config.yaml
model: "image classifier"
dataset: "microscope photos of single blood and bone marrow cells"
train_examples: 194171
image_size: 32
crop_scale_min: 0.7
horizontal_flip: true
translate: 0.06
targets: ["cell type"]
num_classes: 17
arch: "vit"
norm: "layernorm"
norm_position: "pre"
hidden_act: "quick_gelu"
mlp_ratio: 3
head_dim: 32
fused_qkv: true
bias: "qkv"
qk_norm: true
parallel_block: true
inner_norm: false
patch_size: [4, 4]
conv_stem: false
layers: 8
width: 320
positions: "relative_bias"
pooling: "class_token"
label_smoothing: 0.05
loss: "cross_entropy"
init: "kaiming_normal"
residual_init: "zero_last"
optimizer: "muon"
muon_scale: "original"
learning_rate: 0.027
momentum: 0.95
nesterov: false
orthogonalizer: "newton_schulz_5"
adamw_lr_other_params: 0.0013
max_grad_norm: 5.0
sam_rho: 0.05
max_steps: 5800
batch_size: 48
epochs: 1.4
lr_schedule: "wsd"
decay_fraction: 0.3
final_lr_fraction: 0.01
warmup_steps: 1160
weight_decay: 0.02
adamw_weight_decay_other_params: 0
Rows from block 2 of a small image classifier, named by matrix and row number. Rows with one number belong to one neuron. Each number is 50 + 12 x the weight over its row's rms, rounded and kept within 0 to 99. All counts start at 0.
Before each neuron's rows are labels from the 100 images, of 14976, where the neuron reaches its highest value: "patch colour" is the nearest of a few named colours to the mean colour under the peak. Only what is clearly more common there than usual is listed. The data: microscope photos of single blood and bone marrow cells.
# fc1: MLP up (model.blocks.2.mlp.fc1.weight, 960x320), inputs 0-106
# fc2: MLP down (model.blocks.2.mlp.fc2.weight, 320x960, transposed), outputs 0-106

patch colour: grey
fc1.457:74 65 45 44 63 50 39 34 50 48 38 53 52 42 44 35 40 57 49 62 67 60 63 57 55 57 56 43 37 71 55 53 54 33 34 35 41 46 39 45 77 49 54 51 50 50 29 44 71 69 51 72 54 57 36 57 37 39 70 61 50 50 50 64 54 44 40 47 43 46 60 38 40 54 57 37 48 26 59 52 31 67 48 41 49 50 43 40 38 49 46 46 34 48 44 36 39 62 54 43 36 30 57 44 75 38 49
fc2.457:55 60 47 46 46 23 74 58 55 60 60 36 64 34 53 59 58 39 54 54 57 45 41 39 51 57 58 44 41 54 53 45 63 55 56 56 51 61 26 49 55 67 52 55 44 31 44 49 64 44 52 60 63 53 46 45 51 67 15 61 40 66 62 64 57 59 67 56 48 54 39 54 51 65 81 57 39 75 59 68 11 49 48 58 40 40 57 54 49 41 33 45 43 63 50 50 57 45 48 32 51 43 65 32 56 52 47

patch colour: pink
fc1.633:46 64 55 45 31 56 52 61 53 65 50 39 59 39 65 49 37 60 49 57 37 53 40 53 73 48 59 41 55 42 49 38 52 44 57 40 73 62 61 49 48 55 50 68 78 60 42 44 39 42 50 35 32 50 49 35 59 50 49 57 47 42 74 38 54 49 28 51 50 50 41 29 43 40 43 49 57 50 57 54 50 68 44 36 41 55 35 15 51 53 45 56 46 49 55 37 62 54 51 43 58 44 55 63 45 44 52
fc2.633:63 54 66 40 41 38 68 48 48 43 43 72 43 38 52 54 52 34 57 52 58 58 34 40 31 39 50 43 49 61 49 52 56 37 43 39 61 70 38 47 67 37 50 66 45 35 43 29 50 42 28 76 31 63 55 56 48 79 47 74 63 55 45 79 46 56 34 46 48 49 38 54 62 65 36 62 47 46 45 25 51 53 53 48 24 29 59 79 37 54 36 35 59 53 54 53 55 47 64 46 66 63 52 43 35 42 34

patch colour: pink
fc1.520:40 46 55 41 51 46 59 70 54 55 26 40 30 52 58 46 40 56 58 52 72 56 41 57 61 53 52 57 56 68 40 51 55 58 49 39 51 32 60 52 54 69 50 41 40 38 57 39 57 44 38 43 43 17 38 51 41 64 60 27 71 46 40 66 62 26 55 66 63 52 58 43 41 63 51 30 49 54 49 57 31 61 35 60 30 40 60 50 71 55 37 75 62 69 59 41 46 54 73 58 45 74 35 49 55 38 68
fc2.520:56 56 53 68 39 40 42 78 21 42 44 40 62 61 48 40 39 50 47 59 54 45 73 80 46 57 47 49 56 35 55 64 60 46 58 50 40 36 57 50 42 55 51 47 60 54 54 52 57 43 67 46 50 50 60 39 69 48 32 37 50 53 30 61 26 45 36 46 58 66 60 54 50 44 60 48 25 62 40 48 26 56 52 34 22 23 53 55 52 48 33 28 36 35 51 59 58 69 58 40 74 52 67 48 62 55 46

patch colour: pink
fc1.580:45 59 46 42 61 56 59 49 43 50 56 52 43 41 63 54 29 47 40 46 36 56 30 49 30 54 47 70 36 62 53 71 60 50 31 50 43 55 37 55 44 47 52 58 56 42 43 35 42 52 46 46 53 61 38 56 30 45 34 45 55 52 70 35 45 14 64 50 56 49 54 58 59 62 44 31 48 63 43 83 54 63 68 41 32 44 51 58 69 31 61 42 39 23 56 61 42 35 68 30 47 59 53 66 56 50 61
fc2.580:47 60 86 62 48 29 44 54 71 35 44 61 67 60 46 54 62 57 42 48 46 64 33 57 56 48 58 54 36 39 56 39 54 35 52 49 19 72 59 38 59 43 33 44 62 56 59 71 84 47 64 44 57 50 47 60 54 32 30 27 47 50 36 43 59 66 47 43 44 18 51 45 52 43 26 53 74 53 55 47 43 57 52 56 39 53 44 63 29 59 42 36 66 65 48 53 44 33 42 44 66 56 65 33 56 56 56

patch colour: purple
fc1.57:55 29 33 51 49 40 38 30 61 72 35 54 42 45 43 46 71 40 31 76 61 46 75 34 25 36 66 40 41 44 42 55 44 65 64 45 50 51 56 53 51 43 62 66 53 55 35 25 63 45 63 31 36 44 51 45 59 56 76 66 57 71 50 45 45 53 53 47 59 65 35 66 56 55 55 51 56 58 51 62 33 51 46 45 54 71 63 66 46 55 43 41 54 20 37 71 38 55 57 57 53 29 48 60 60 61 63
fc2.57:54 42 47 42 59 50 56 58 58 57 32 32 33 51 40 61 70 56 39 37 35 55 54 53 44 45 59 45 61 43 42 65 58 50 42 46 46 49 36 66 65 52 69 59 67 57 33 29 49 44 59 51 34 32 48 50 60 34 24 66 64 59 44 25 52 53 36 56 47 09 68 61 61 61 52 39 67 42 63 66 32 53 47 56 33 34 58 63 41 58 41 33 34 48 59 37 42 53 49 55 51 48 56 68 35 51 63

patch colour: grey
fc1.557:72 56 29 45 81 55 61 52 52 56 42 46 42 55 51 50 44 76 36 78 39 63 25 44 40 45 40 53 49 70 29 49 52 38 54 49 60 51 75 61 45 24 33 43 40 39 56 34 51 62 45 41 36 60 60 46 42 50 47 60 65 55 51 64 70 47 47 58 44 48 38 60 53 55 47 35 42 38 56 41 24 43 42 56 54 36 51 44 46 55 40 32 52 49 44 48 54 41 50 15 60 56 61 47 42 51 60
fc2.557:69 61 51 80 70 49 46 59 53 45 40 49 52 52 45 25 41 34 50 43 70 49 11 60 36 40 54 46 42 58 38 53 54 53 51 53 54 48 27 49 36 51 63 42 53 50 53 64 62 43 56 59 58 61 59 47 53 30 53 51 65 67 67 52 69 53 53 42 54 50 45 49 59 36 50 35 57 59 50 52 38 43 66 49 43 54 55 54 63 37 65 39 55 78 54 53 57 56 44 42 61 23 59 55 41 67 58

patch colour: purple
fc1.434:42 52 44 55 36 42 62 41 61 52 47 55 74 52 45 41 68 63 71 38 47 47 63 47 47 53 65 39 54 49 37 50 66 28 55 48 59 38 55 37 55 63 82 74 63 59 55 59 38 61 50 38 53 50 44 55 68 46 79 51 58 50 71 35 51 42 58 54 45 31 43 32 51 38 43 63 43 42 49 39 49 37 56 40 71 68 38 56 32 59 42 71 43 41 40 28 60 43 39 65 40 65 49 44 39 44 56
fc2.434:50 49 18 44 55 56 46 55 56 55 45 37 40 56 60 33 66 69 42 38 76 53 57 66 41 61 56 48 47 53 51 48 48 60 47 40 50 45 39 72 32 28 58 48 32 62 37 56 45 59 55 62 53 45 47 51 54 45 38 43 53 64 48 42 61 54 58 31 34 42 58 49 56 52 33 27 43 47 56 62 60 48 55 58 52 47 35 70 42 77 55 52 64 69 39 52 67 48 73 50 53 48 44 49 22 58 33

patch colour: purple
fc1.389:51 61 71 44 40 52 43 30 40 44 53 46 38 53 48 70 43 54 65 52 23 50 50 48 59 61 60 60 52 37 65 60 51 34 39 73 64 25 75 25 55 35 49 45 32 48 53 35 45 57 53 54 50 50 46 37 21 40 41 36 49 44 65 44 49 42 58 48 70 35 47 60 50 38 27 71 53 44 59 57 53 58 34 52 64 42 33 62 63 46 44 44 69 26 36 44 44 47 51 55 31 67 37 43 59 37 63
fc2.389:56 48 52 53 37 48 47 42 55 43 44 43 44 56 50 50 67 47 35 62 61 45 51 58 59 44 52 49 47 53 44 28 36 43 49 36 70 41 59 21 44 64 63 56 78 63 32 62 45 59 51 64 66 46 56 57 45 36 57 75 45 44 15 56 45 45 36 52 82 52 58 74 52 32 61 53 51 52 55 71 58 30 36 38 30 59 45 51 44 50 78 57 33 55 51 65 40 49 48 59 47 62 43 65 41 55 43

patch colour: pink
fc1.199:42 44 41 49 36 56 45 48 55 59 64 36 55 33 58 49 60 70 52 26 45 36 58 37 52 51 40 42 57 45 63 59 66 57 52 60 57 52 44 58 58 58 46 50 52 65 77 38 46 57 46 62 71 55 30 63 35 45 44 43 56 50 42 57 37 64 62 39 45 59 71 63 44 39 39 43 62 38 34 53 60 41 46 60 68 44 45 54 55 62 35 52 45 25 48 45 51 52 49 30 40 51 54 61 50 62 76
fc2.199:54 50 69 57 50 29 31 52 84 41 41 33 74 64 70 17 42 66 38 60 56 42 68 56 45 51 45 48 34 28 57 37 37 50 42 44 39 52 40 51 52 33 69 68 50 56 45 67 66 18 46 39 57 41 65 52 39 31 55 54 53 39 46 42 56 36 50 54 58 29 62 68 50 58 57 57 54 67 36 61 42 37 39 54 48 45 58 57 41 30 39 52 34 40 42 48 44 51 36 45 63 41 34 51 39 42 36

patch colour: purple
fc1.621:60 43 41 49 41 57 42 47 32 74 54 73 33 57 28 57 36 60 59 64 51 70 61 44 56 65 59 54 48 58 60 54 66 58 48 56 31 65 59 37 62 53 68 33 35 39 46 49 46 43 54 47 47 72 57 55 47 34 60 67 59 43 53 39 66 46 66 51 59 66 37 53 69 60 46 37 60 40 49 63 41 73 49 53 42 47 43 42 64 48 69 28 60 50 41 53 65 51 46 49 30 44 56 53 47 36 40
fc2.621:73 40 54 53 46 81 46 56 50 52 40 55 55 50 48 73 49 53 41 49 73 58 55 47 42 48 43 42 76 30 74 57 32 47 57 41 33 56 45 17 51 26 48 46 40 33 36 61 24 48 43 34 61 25 46 46 49 34 53 39 57 57 57 54 54 86 53 42 66 50 64 35 57 46 47 42 57 49 58 57 55 37 46 42 42 42 28 57 63 38 60 69 23 52 59 47 36 47 45 37 29 56 45 44 54 58 54

patch colour: grey
fc1.659:63 32 69 50 53 35 49 38 56 59 60 36 63 41 55 22 63 50 66 54 70 53 39 42 52 53 45 43 50 61 60 50 56 40 37 52 41 40 29 41 35 38 52 43 65 50 67 60 62 50 58 51 45 52 75 49 49 37 35 41 52 66 57 49 61 40 57 33 55 43 81 48 54 71 57 41 36 37 62 55 50 42 57 47 43 48 41 61 42 54 45 48 65 30 62 66 46 59 14 51 25 59 57 77 46 53 30
fc2.659:71 52 59 37 44 90 41 33 42 64 51 28 46 34 56 47 32 57 47 39 51 56 52 47 52 53 48 53 45 63 35 49 52 62 52 53 42 36 53 52 52 48 59 40 61 48 46 49 33 42 43 31 42 68 50 45 30 48 60 53 30 15 52 57 67 41 48 76 44 41 54 59 40 25 69 41 35 71 54 67 55 38 52 48 47 33 62 39 75 67 68 36 33 54 60 40 18 37 48 64 58 54 54 51 36 53 60

patch colour: purple
fc1.362:48 45 58 56 50 49 48 39 41 61 57 49 60 25 52 59 46 52 43 58 61 45 51 55 61 38 74 60 44 68 42 37 59 51 46 42 28 22 49 63 50 34 46 57 57 55 39 66 45 65 50 91 64 76 41 71 30 65 63 64 32 43 69 56 19 39 49 62 69 38 43 24 48 48 57 35 50 44 56 31 31 48 36 51 62 39 71 69 43 25 53 69 48 50 36 31 62 33 64 69 49 44 55 38 65 24 73
fc2.362:38 59 26 53 62 62 47 48 39 67 85 30 52 59 44 52 39 68 48 58 41 46 54 49 47 52 62 58 62 18 30 61 28 39 57 61 57 57 47 44 59 49 41 41 31 66 62 49 44 61 41 72 38 50 63 56 59 43 36 66 41 47 48 42 64 63 52 37 35 35 81 31 54 61 48 50 26 38 51 35 43 31 60 45 59 62 38 56 36 61 49 47 61 44 40 65 50 58 46 75 50 58 61 64 47 42 39

patch colour: pink; grey
fc1.532:43 43 60 67 56 66 65 60 67 47 44 23 54 38 50 51 55 71 53 60 63 55 52 42 52 45 28 66 36 43 47 48 65 22 53 33 66 51 45 48 51 48 49 48 31 49 61 39 50 28 66 48 58 63 30 50 59 27 56 57 69 40 60 26 61 53 56 86 26 54 72 51 62 40 54 38 60 46 40 44 40 43 35 68 61 36 47 69 55 34 47 70 49 62 61 37 35 41 76 73 55 32 61 31 50 52 61
fc2.532:55 41 66 55 62 44 42 40 69 54 41 63 50 61 39 58 49 64 71 49 43 45 41 46 28 29 48 40 54 41 65 16 71 60 46 64 52 17 63 47 38 57 45 55 48 48 68 55 46 30 40 56 48 54 33 66 58 45 55 60 52 32 68 50 70 52 50 51 76 57 57 80 53 42 52 36 63 44 50 67 48 49 65 61 38 54 58 35 37 48 43 36 34 55 47 65 52 41 42 64 67 66 60 37 34 58 45