Rows from block 4 of a small image classifier, named by matrix and row number. Rows with one number belong to one neuron. Each number is 128 + 32 x the weight over its row's rms, rounded and kept within 0 to 255. All counts start at 0. Numbers have three digits each. After the name is the row's rms in percent of the matrix's.
After each neuron's rows are labels from the 100 images, of 14976, where the neuron reaches its highest value: "strongest on" is what is common among them. Only what is clearly more common there than usual is listed. The data: microscope photos of single blood and bone marrow cells.
# fc1: MLP up (model.blocks.4.mlp.fc1.weight, 960x320), inputs 160-319
# fc2: MLP down (model.blocks.4.mlp.fc2.weight, 320x960, transposed), outputs 160-319

fc1.589 046:147083118112155164099112158126152110142096121095087193099184117138106215147116132144094145098143098117130176130138153133229142155115135200102114161121078133158110172151168145100151113138156110037148096139136133103208132100171080099145125131105130151092129079092147150161100146121200190055083089157160130124103133070138127130122119100167063142068153100141101173135112124090120128103144153118085161141137132094124169111130078080179154157103114122121135112167107158104171169113143082
fc2.589 052:141144147069132131111143130182102148121138167113072136118139109149182135155100113079125086101102191153146108083130124111136092111107176144179143158148070106166183194126152142109091140125186178123108116133134124098141194164127160117092145108104111167124138084155132124142136118142173120117167120190147143142149111111088090059131144122102141109127129090122127104128089127074154104092127126090121131081098146168124098156134095169104143173164178107150160146109120115153084174140098119
strongest on: cell type: artefact

fc1.667 124:160186127135173119084145154155129168125141063093166110090094172096163143097122140154166206161111132154097124179103162112131099063130061129142192168137114093133139140126149131133147122146104173101075100152108121126074123137143137107106080132147140172104083137170087059182092133149116135094076173109155148140073168152172130167153117100111152125148149110062193155107107147132146127114213095085165189150173087141127066145112121133113102110137151108167107160158068109112126116167169157
fc2.667 123:150174136138099125134043066140111123125160082093126129148142066122113115125125139120155117132113129087152162094136078106074123102111107172146165116063110088118039074070114113131078181122161176152099123159193144087166082237096142154150107105160074117154148165144155072072154143078091143129171143152145151163140119163091091123068124133096185116166182171202167118200111097134108079116146148111094153121144138144155095124131100107105186153149132096134155110121106144137124094115102130
strongest on: cell type: artefact

fc1.311 114:129074055163139121125143131138115161131135103128231161099124118142064133070124090133108101138117123079168130142067182079118095117164158140170066146162119142116091102145187109162112171122109103128108190150146112128091088101069107073103211113103167117137185139142125106169168137109162221130154159150126128110101185151100173165163084126143150136172158095109156080111163146157147121145152131142124140151117112131076164070126114100071153077052150106144137093098126093115163185152108126
fc2.311 120:155146177097224148098137150170137155108067182100121124130111106193144097111114137082073079188139129183153110047156133144143127120078144067150166152137138125061130107158105158183082105163168172106078186144133082094154073125135153129071157110145068076125156079145121154135121102114117127114115083137088103169176140136079183104137100112197148150104136133107115115090122114117097111182102168169149130114171101128109121134094141082114075114083052117143082150146103085119145145177128124
strongest on: smear: peripheral blood; cell type: eosinophil

fc1.551 054:163119114116151155142126174140103115114117111168094117175150177149110138163082070132112147150111180171089148115140174122107090107163179175147088103117114153104140134102138089113137155039081122132116111158114143122158107120115096147120148122143091142126135118103158133116192117105182050061171145150089131125107095192149093132129059136178101153145165146101154161090114151203131197085047136133139161187156153068155118147082070108142082070131108103108129090216127117154187104094131144
fc2.551 058:062102108113116126074117227098101109110118068184134149200114140136106131109143173149151165074161085195082127176132201153117090146137149135140096089133091130154117143163147109164108159137152162095115139123145160179168144091191115108137114175104130111135087126221158141169173129180136109163182087106120148160175125148088138086155192099147108178130108165129127090186163090120133086139122120132094131130138125199133115076110187177143085167126177122101168073140161155076112088171114150
strongest on: cell type: artefact

fc1.112 076:089139072160078116194139112159165153074166101154104101129167070178157102141094081097170137129117170056147160130118173115100092138163059176126065143148105130097169063126148065111119156162244143118134151119120114141149121187167127166133163142143124063122182135137132135137111120151107124141093074170127142120144091146092066160121132160119096137099067101159122143089099112124097085163164137104143121157153118171134123081100124120134139108104156195151141126068113124114064135105123094
fc2.112 087:108129158110116161136099092108148116126172094142108124156155132114120088164145102156193147101169126179160114146125133124111105127142038172154125089121107151162163076151134156141102120142099112127163161110114150117160129095133143152155148151161164152135144143158149141144093126146110113173107086097112156158103149092095196128114103055081140143105118060125119150157166113159056154188165121158112176107137155140113165128147221163103168189095098143148135081164135109140144117169100100
strongest on: cell type: artefact

fc1.612 169:068094113121158157126109159181115105128107113104101128056169162152158122116073149129126128118069108128146069139156171174082118108108126079151156091082193101076142107185131131167137124118162146158140152095137098130169140107175124127142149123146138152113084113178102127160157105062090126146154091194077140090144160137178130152078123139145140161083121091128095143102120152124158177148149120130110118149165138126115164143069079111178159137115129159129121157111113102109138141101148097
fc2.612 163:111103143156089092137111167139163082126106206154149172107146125120088137107113171134178096131175139129179126150119126121209163146150115136116156166071158108132094127082059139110184081150069110073080117149188159137130112187108145147161116131130140151109178135118206104127178089158087101119113159086095148128106101059119122130157140138122108148145139173142104124168150127117195114101100126068131122190086151113135155108104147085134115066119112130136130105094171119089142106136166065
strongest on: cell type: eosinophil; smear: peripheral blood

fc1.627 136:146098113124145120089112099109168138139134129125142134110160145116150130087127138146166143138083157102097084176113143101050107055159126178138179089180167100057112139111144163121116092119207061150094130150218091169122197161159088156123144172158060089092177088156109165192126152108163164115123155162105103051121181165110123091157133128139122085133127137159145130106142080152136179151124131175129116135166121088134160208109098158139134133104129135130130140184136158133108144109088163
fc2.627 127:055102149087128076115143142185146108118151109072174157150096140181068144157127163191048164103134139111172144143124137136109092119082125141151078151179102102099105166111125099103128116158117115174144165142169148140149165161123123115080098089119165108071129122172118172111104080170111145159183153122099185177091135159130121094099089145185117095061096168159127163122151200250107145149184114194114150158122104137130154186181122122076121133171094128107118160118124127166086161149168149
strongest on: smear: peripheral blood; cell type: eosinophil

fc1.358 076:111093121151212191144105103108173116096173149127110115161160136106122180061140125122116133152091175086169135127054199072133143173107129116113132166138120117107171125207098112139159080152171122115119174156091123072186110171129122040146110139128090073069112141108068091181051134113079093158106105105161118145091161139093136164201128151098143130104146125070138098180156170141124190112124084200154192134133133162169112126124093078126119138125120150150070102090090184113075142153094176
fc2.358 079:082090160205112090133144117143090140156064036145145108139104161205117113103216105124082102093089135133184148148068063114097189091118096121109124096108162129158119088112106091212160078161082053104070116073131153099155075110095099092127129077104142088111152143100136121152168117153120104133167138185090153175100172047152144149108113093153171147133099151157122162107120153128098144112116191147120170133165138137156120127116094154077158145152090111156152158075129142130126156086102125
strongest on: smear: peripheral blood; cell type: myeloblast

fc1.672 137:088121096134062123113163084152152149126105102100125131108129146120137102161121161109137115122169175136089101033142100151132133127154136054185117146165168096120127168141131161060123085135130062182179129119180139189155099129146064141106125147156148030126147180098117051122144110131160126171099139083124115123173149099075111146144160177115110099098052149115152205092140134078133167191168110144131167141167148087118136097140164110103147156062110164095118123134120169144193131093151136
fc2.672 141:171128124143147109116143090125133136088133148118052072136090128121170078114153133115111167134134080136171156087117192069092131124077141091130070097126146153152120202108075083193137120109168091136130147107135153130087116158144139127162079146138150159101202069167134108132101106046096089105145118171115176094177093110153151163128116185135108106180131086123145122110126174139120097167109105094164187119177190158080140092100094135073098126146116145119114131106124095159144131073107148
strongest on: smear: peripheral blood; cell type: platelet

fc1.215 031:149109116139215112118170142153167110057129105150123120121123157134129064113119132192130168164158154127079135130156148087136138131123112132106142063146150116067080083151163196129079135120107164154178121108137082100093162150142137091151092104161099130088125170162184136174144137134149115124103130129180129087130117088096097144126154136155080159091086026103141125135112148124110126068106138161179092152143067091170094139105122081137174108145143180170108113109123086160122142120130118
fc2.215 037:124190098074143127162124110159137142133179159178082101105106149094200102150075068135172111142096165127138110111077133136119136097125134118190115041103127119070136160092121144117103099112085197121196130075153125114105145154137126107145149095196187129138160096122091139122134122151132116092143155147159116100148175093167083091108161131126185160104148107079093161156078106139123110131210126090172128116120105105122115156126193104120130125121152145109133112147175105118078115152084096
strongest on: smear: peripheral blood; cell type: eosinophil

fc1.108 101:113115131170175148123147128071186181093160125166128145110123114198048095145138109035130117137151078096088168114148178140148071136066148149086170168068130095122143126124102179135122150113198076114173092178135170083144110110079091109107150084169152100088156178158167130079117118113069187164120145082121170102161121132093186113117115128150101146163107099155059096119121182099138146117139111121130127138114136120106118113134134061043149091116191143203161139138158123141111166128138143
fc2.108 105:157105145090103145148131129129160061216137095071076116097137144110157115056138099209097144160090097142135137136116208149150136152133137122163113193123101169074141138139103087123105095131083113155166165082172147153157140084148079111165174062175162161124140173095130157127112157109098148142160078079124089145074121164095186104128167091094114135132089138107130093113132107151146132131138155106108122135123167157109102088128125103129070144162086194085126166106149083080116118085147135
strongest on: cell type: eosinophil; smear: peripheral blood

fc1.95 041:136103145111159112106106164118110131085146142181170130090107080194151120121091117111126141079082106146170087209177158081184148101172077166135081122081075084118121185152136093128237178131138100128101116098136117080183112137166123153160199145142069161056111101073130186129142112110133147133161130140132138118136151170113084100101103153115165124184132142088130118120113178108153143127124088131110161096132139121089131155167123213148133144130120114156103096157097120142150107103142036
fc2.95 045:139102154166122116096079160109107138044098164121154099057076071071080187081134162085114164124094125120106156090100191101146158118153113185167122111095098142174166168147170128134125107133189134130161131106083095160095052120136068125185128124162094135148154159158144169153126082123157180147144113090096145117104143121140131131124119118165116144071124160099128097098216161187212116119120080084112100134177147138123101153202142110097118113090159098139135108141137101140151118152140084
strongest on: smear: peripheral blood; cell type: lymphocyte

fc1.377 115:098164113129125105097074120160149109206122125145144131067125135091152098105092181154124109114142181122157134117150162132064104094153122105136086115153209171072144128123127110088132168151168058108167139156117133098116145146151170146117136101144098118143123133188170086126088176190104146196079159153073134124119087096115076138145197145167186070095138151099105175114085057109103118150110151126111120141160187103168152154095112129129111088123110143148129076095186133121098087115131204
fc2.377 112:119182117197114144123198124162163102170131201113176067121135120097095128104128112142103128154174135095109164100206090141089147128142118091097131151151128111142101115135124135142054102106090128198102167110164102150137126130134169108156106178112122123075154088133161143149187100097081121059091107060163176074162094161156111067133107156173173133106183118167107142174130154094065143095084146109124191128197099140099102135136161130112126175136143160129142100140144105136059171106087134
strongest on: cell type: eosinophil

fc1.433 085:057102142103143127082121177098131122114119170084123127113101117139165137193112119168170089194103096106156093111140139147156107075126064148136081125178178161090174150134120106163137141114139167079117102141077069137109191138061139099107096182066151152168123134180134112157099101083110138168106131133141150106143118121108136108093167098122108084112084086132113091108125131141105114077138189114130097093209074105123117138153130139157125075172138111099105159126133135068187086116144120
fc2.433 089:150176115096092152147147115150158160160119101067162130146116123101173109109123165188127147122133212123093088135127128129101091121121149137117126141177116088061149121151156122152086120082130173165143110115110130080102106147128130125139088171085075162121147074113113175182094052162175133152139147150146063082066090180159081099109128107195145167111155176122136162180133177138145113177122125117123191095212131103091086190105112106145106162158078098104123129141108129123104123126120078
strongest on: cell type: artefact

fc1.41 105:118128098132131147172082195130096161121113157163111174202145146076142086099085139169132113169109157123105125118107137120083122165129129132177151134095134164170120138102143149128122103143148116049148137080143170097134084118164163138118222155148132131177110142148131120149109115149093134146088111101151152184146081099165101184121110101214136142148110173171085145051141105110138128106038081098121124142122080133135170154146129106128176143135097144168103096163080142131147116105072140
fc2.41 104:194143147150137155116116164116096128120085074187115101109102148173190146146114121095037145100118160128154033100121120091208130148129129141093141150098188092128122123136131145054118132083056098144140130123141187128184104185111092122177145149090108149083121096135124108108130111173145220119124124078076093127149147150145136079143168147082094101121150154145138135129083147179087177128125117156132145104103142124155116179161154105122127086106173139180117151153139103136127112173179104
strongest on: cell type: eosinophil; smear: peripheral blood

fc1.669 065:112211076125108101075111136219134108075110177125185148126140139128122037103138144165110096090102107155154125172158177122167097134165085150135124145140140101099112182110128166158143098155129134129108092120049078097139155135158155069104128144101127116118161063121118143142081103148182102179149126107120159181117068130152148154135146065176135122112128122078125108123111077129053137081126141224116166087093126110121065109095143171103113135157090124142133128132085095123151128041104126
fc2.669 065:090125138162161064140159103145161100151080035103111181162127104125122129123152078131084110110135146132122112103122117113115110138119174100169131185129125105198150096122130099150192128179125071130141079160133119152095165122199139118129102099109135098096117139151084101122150164202064103116111100061088147118120199094077121107084165127116198198130150143103129187131139091138131134147108107141108103131127130060131179127099158141089137147187131104105153050162155122102173134209121122
strongest on: smear: peripheral blood; cell type: segmented neutrophil

fc1.342 059:134126114109096139131095106118143178093100180070143173201127144143134184069130085159135101146102140106134080135091136134066096085102067162149114168085150102143114099103181125095131091122106074147122126106089152140149157117113112134145125171114131109109135147225124082094133086120066169143114117104214174134070057160140137187143207142103130140104121057132147090116112160079109118135178122141096127146104161155041146142112111157125169143137139121118116097139104124170143111131146076
fc2.342 054:105084160100127156175149105099143114125100105141106120142121115127119137115038172104080121155121170106106095129130120152091118123139176084169129107159025200149107146095177103161127072149106137145167167150117138129138104156136147180155076110082113165079074120129146153063087099159089118126150140107052163102101100134145144078091134122120137092085166097160152156104125142134129143106160131166113178159115078102120112105101134093118134078120136116133049144119112133186189123097113066
strongest on: cell type: artefact

fc1.623 057:133156139155137136091146126117115152211099090144134096146098169143125182148123119148151118090097068085104108118115113133110113163133157095133142140104156094090211116107150082110145081130150124163136108134089085127100141103086140109166113152109146145138114088143182137123120073119110152097139147113119088115147145092128079120158109097175174185098146113099124087158082061142139153175141126130142186085153038144080134104156107131079115139076109167135128130143092156087144118159129106
fc2.623 062:173130147170138107150124145111127151140142147202065084137139081129148164155097171161174144123125131154115097132156133186125131106108214123163110168119117129085161110132157124083119145151099125132096130085117098145160202075195159129127126129072144076073129187144143178080114095134134110117104172065148184104076169135067101058172158159176112134148113074057125158104051141128126097137148076098111161178138132152144123117129124145089152126170099093091121135141138079114124100076135183
strongest on: cell type: artefact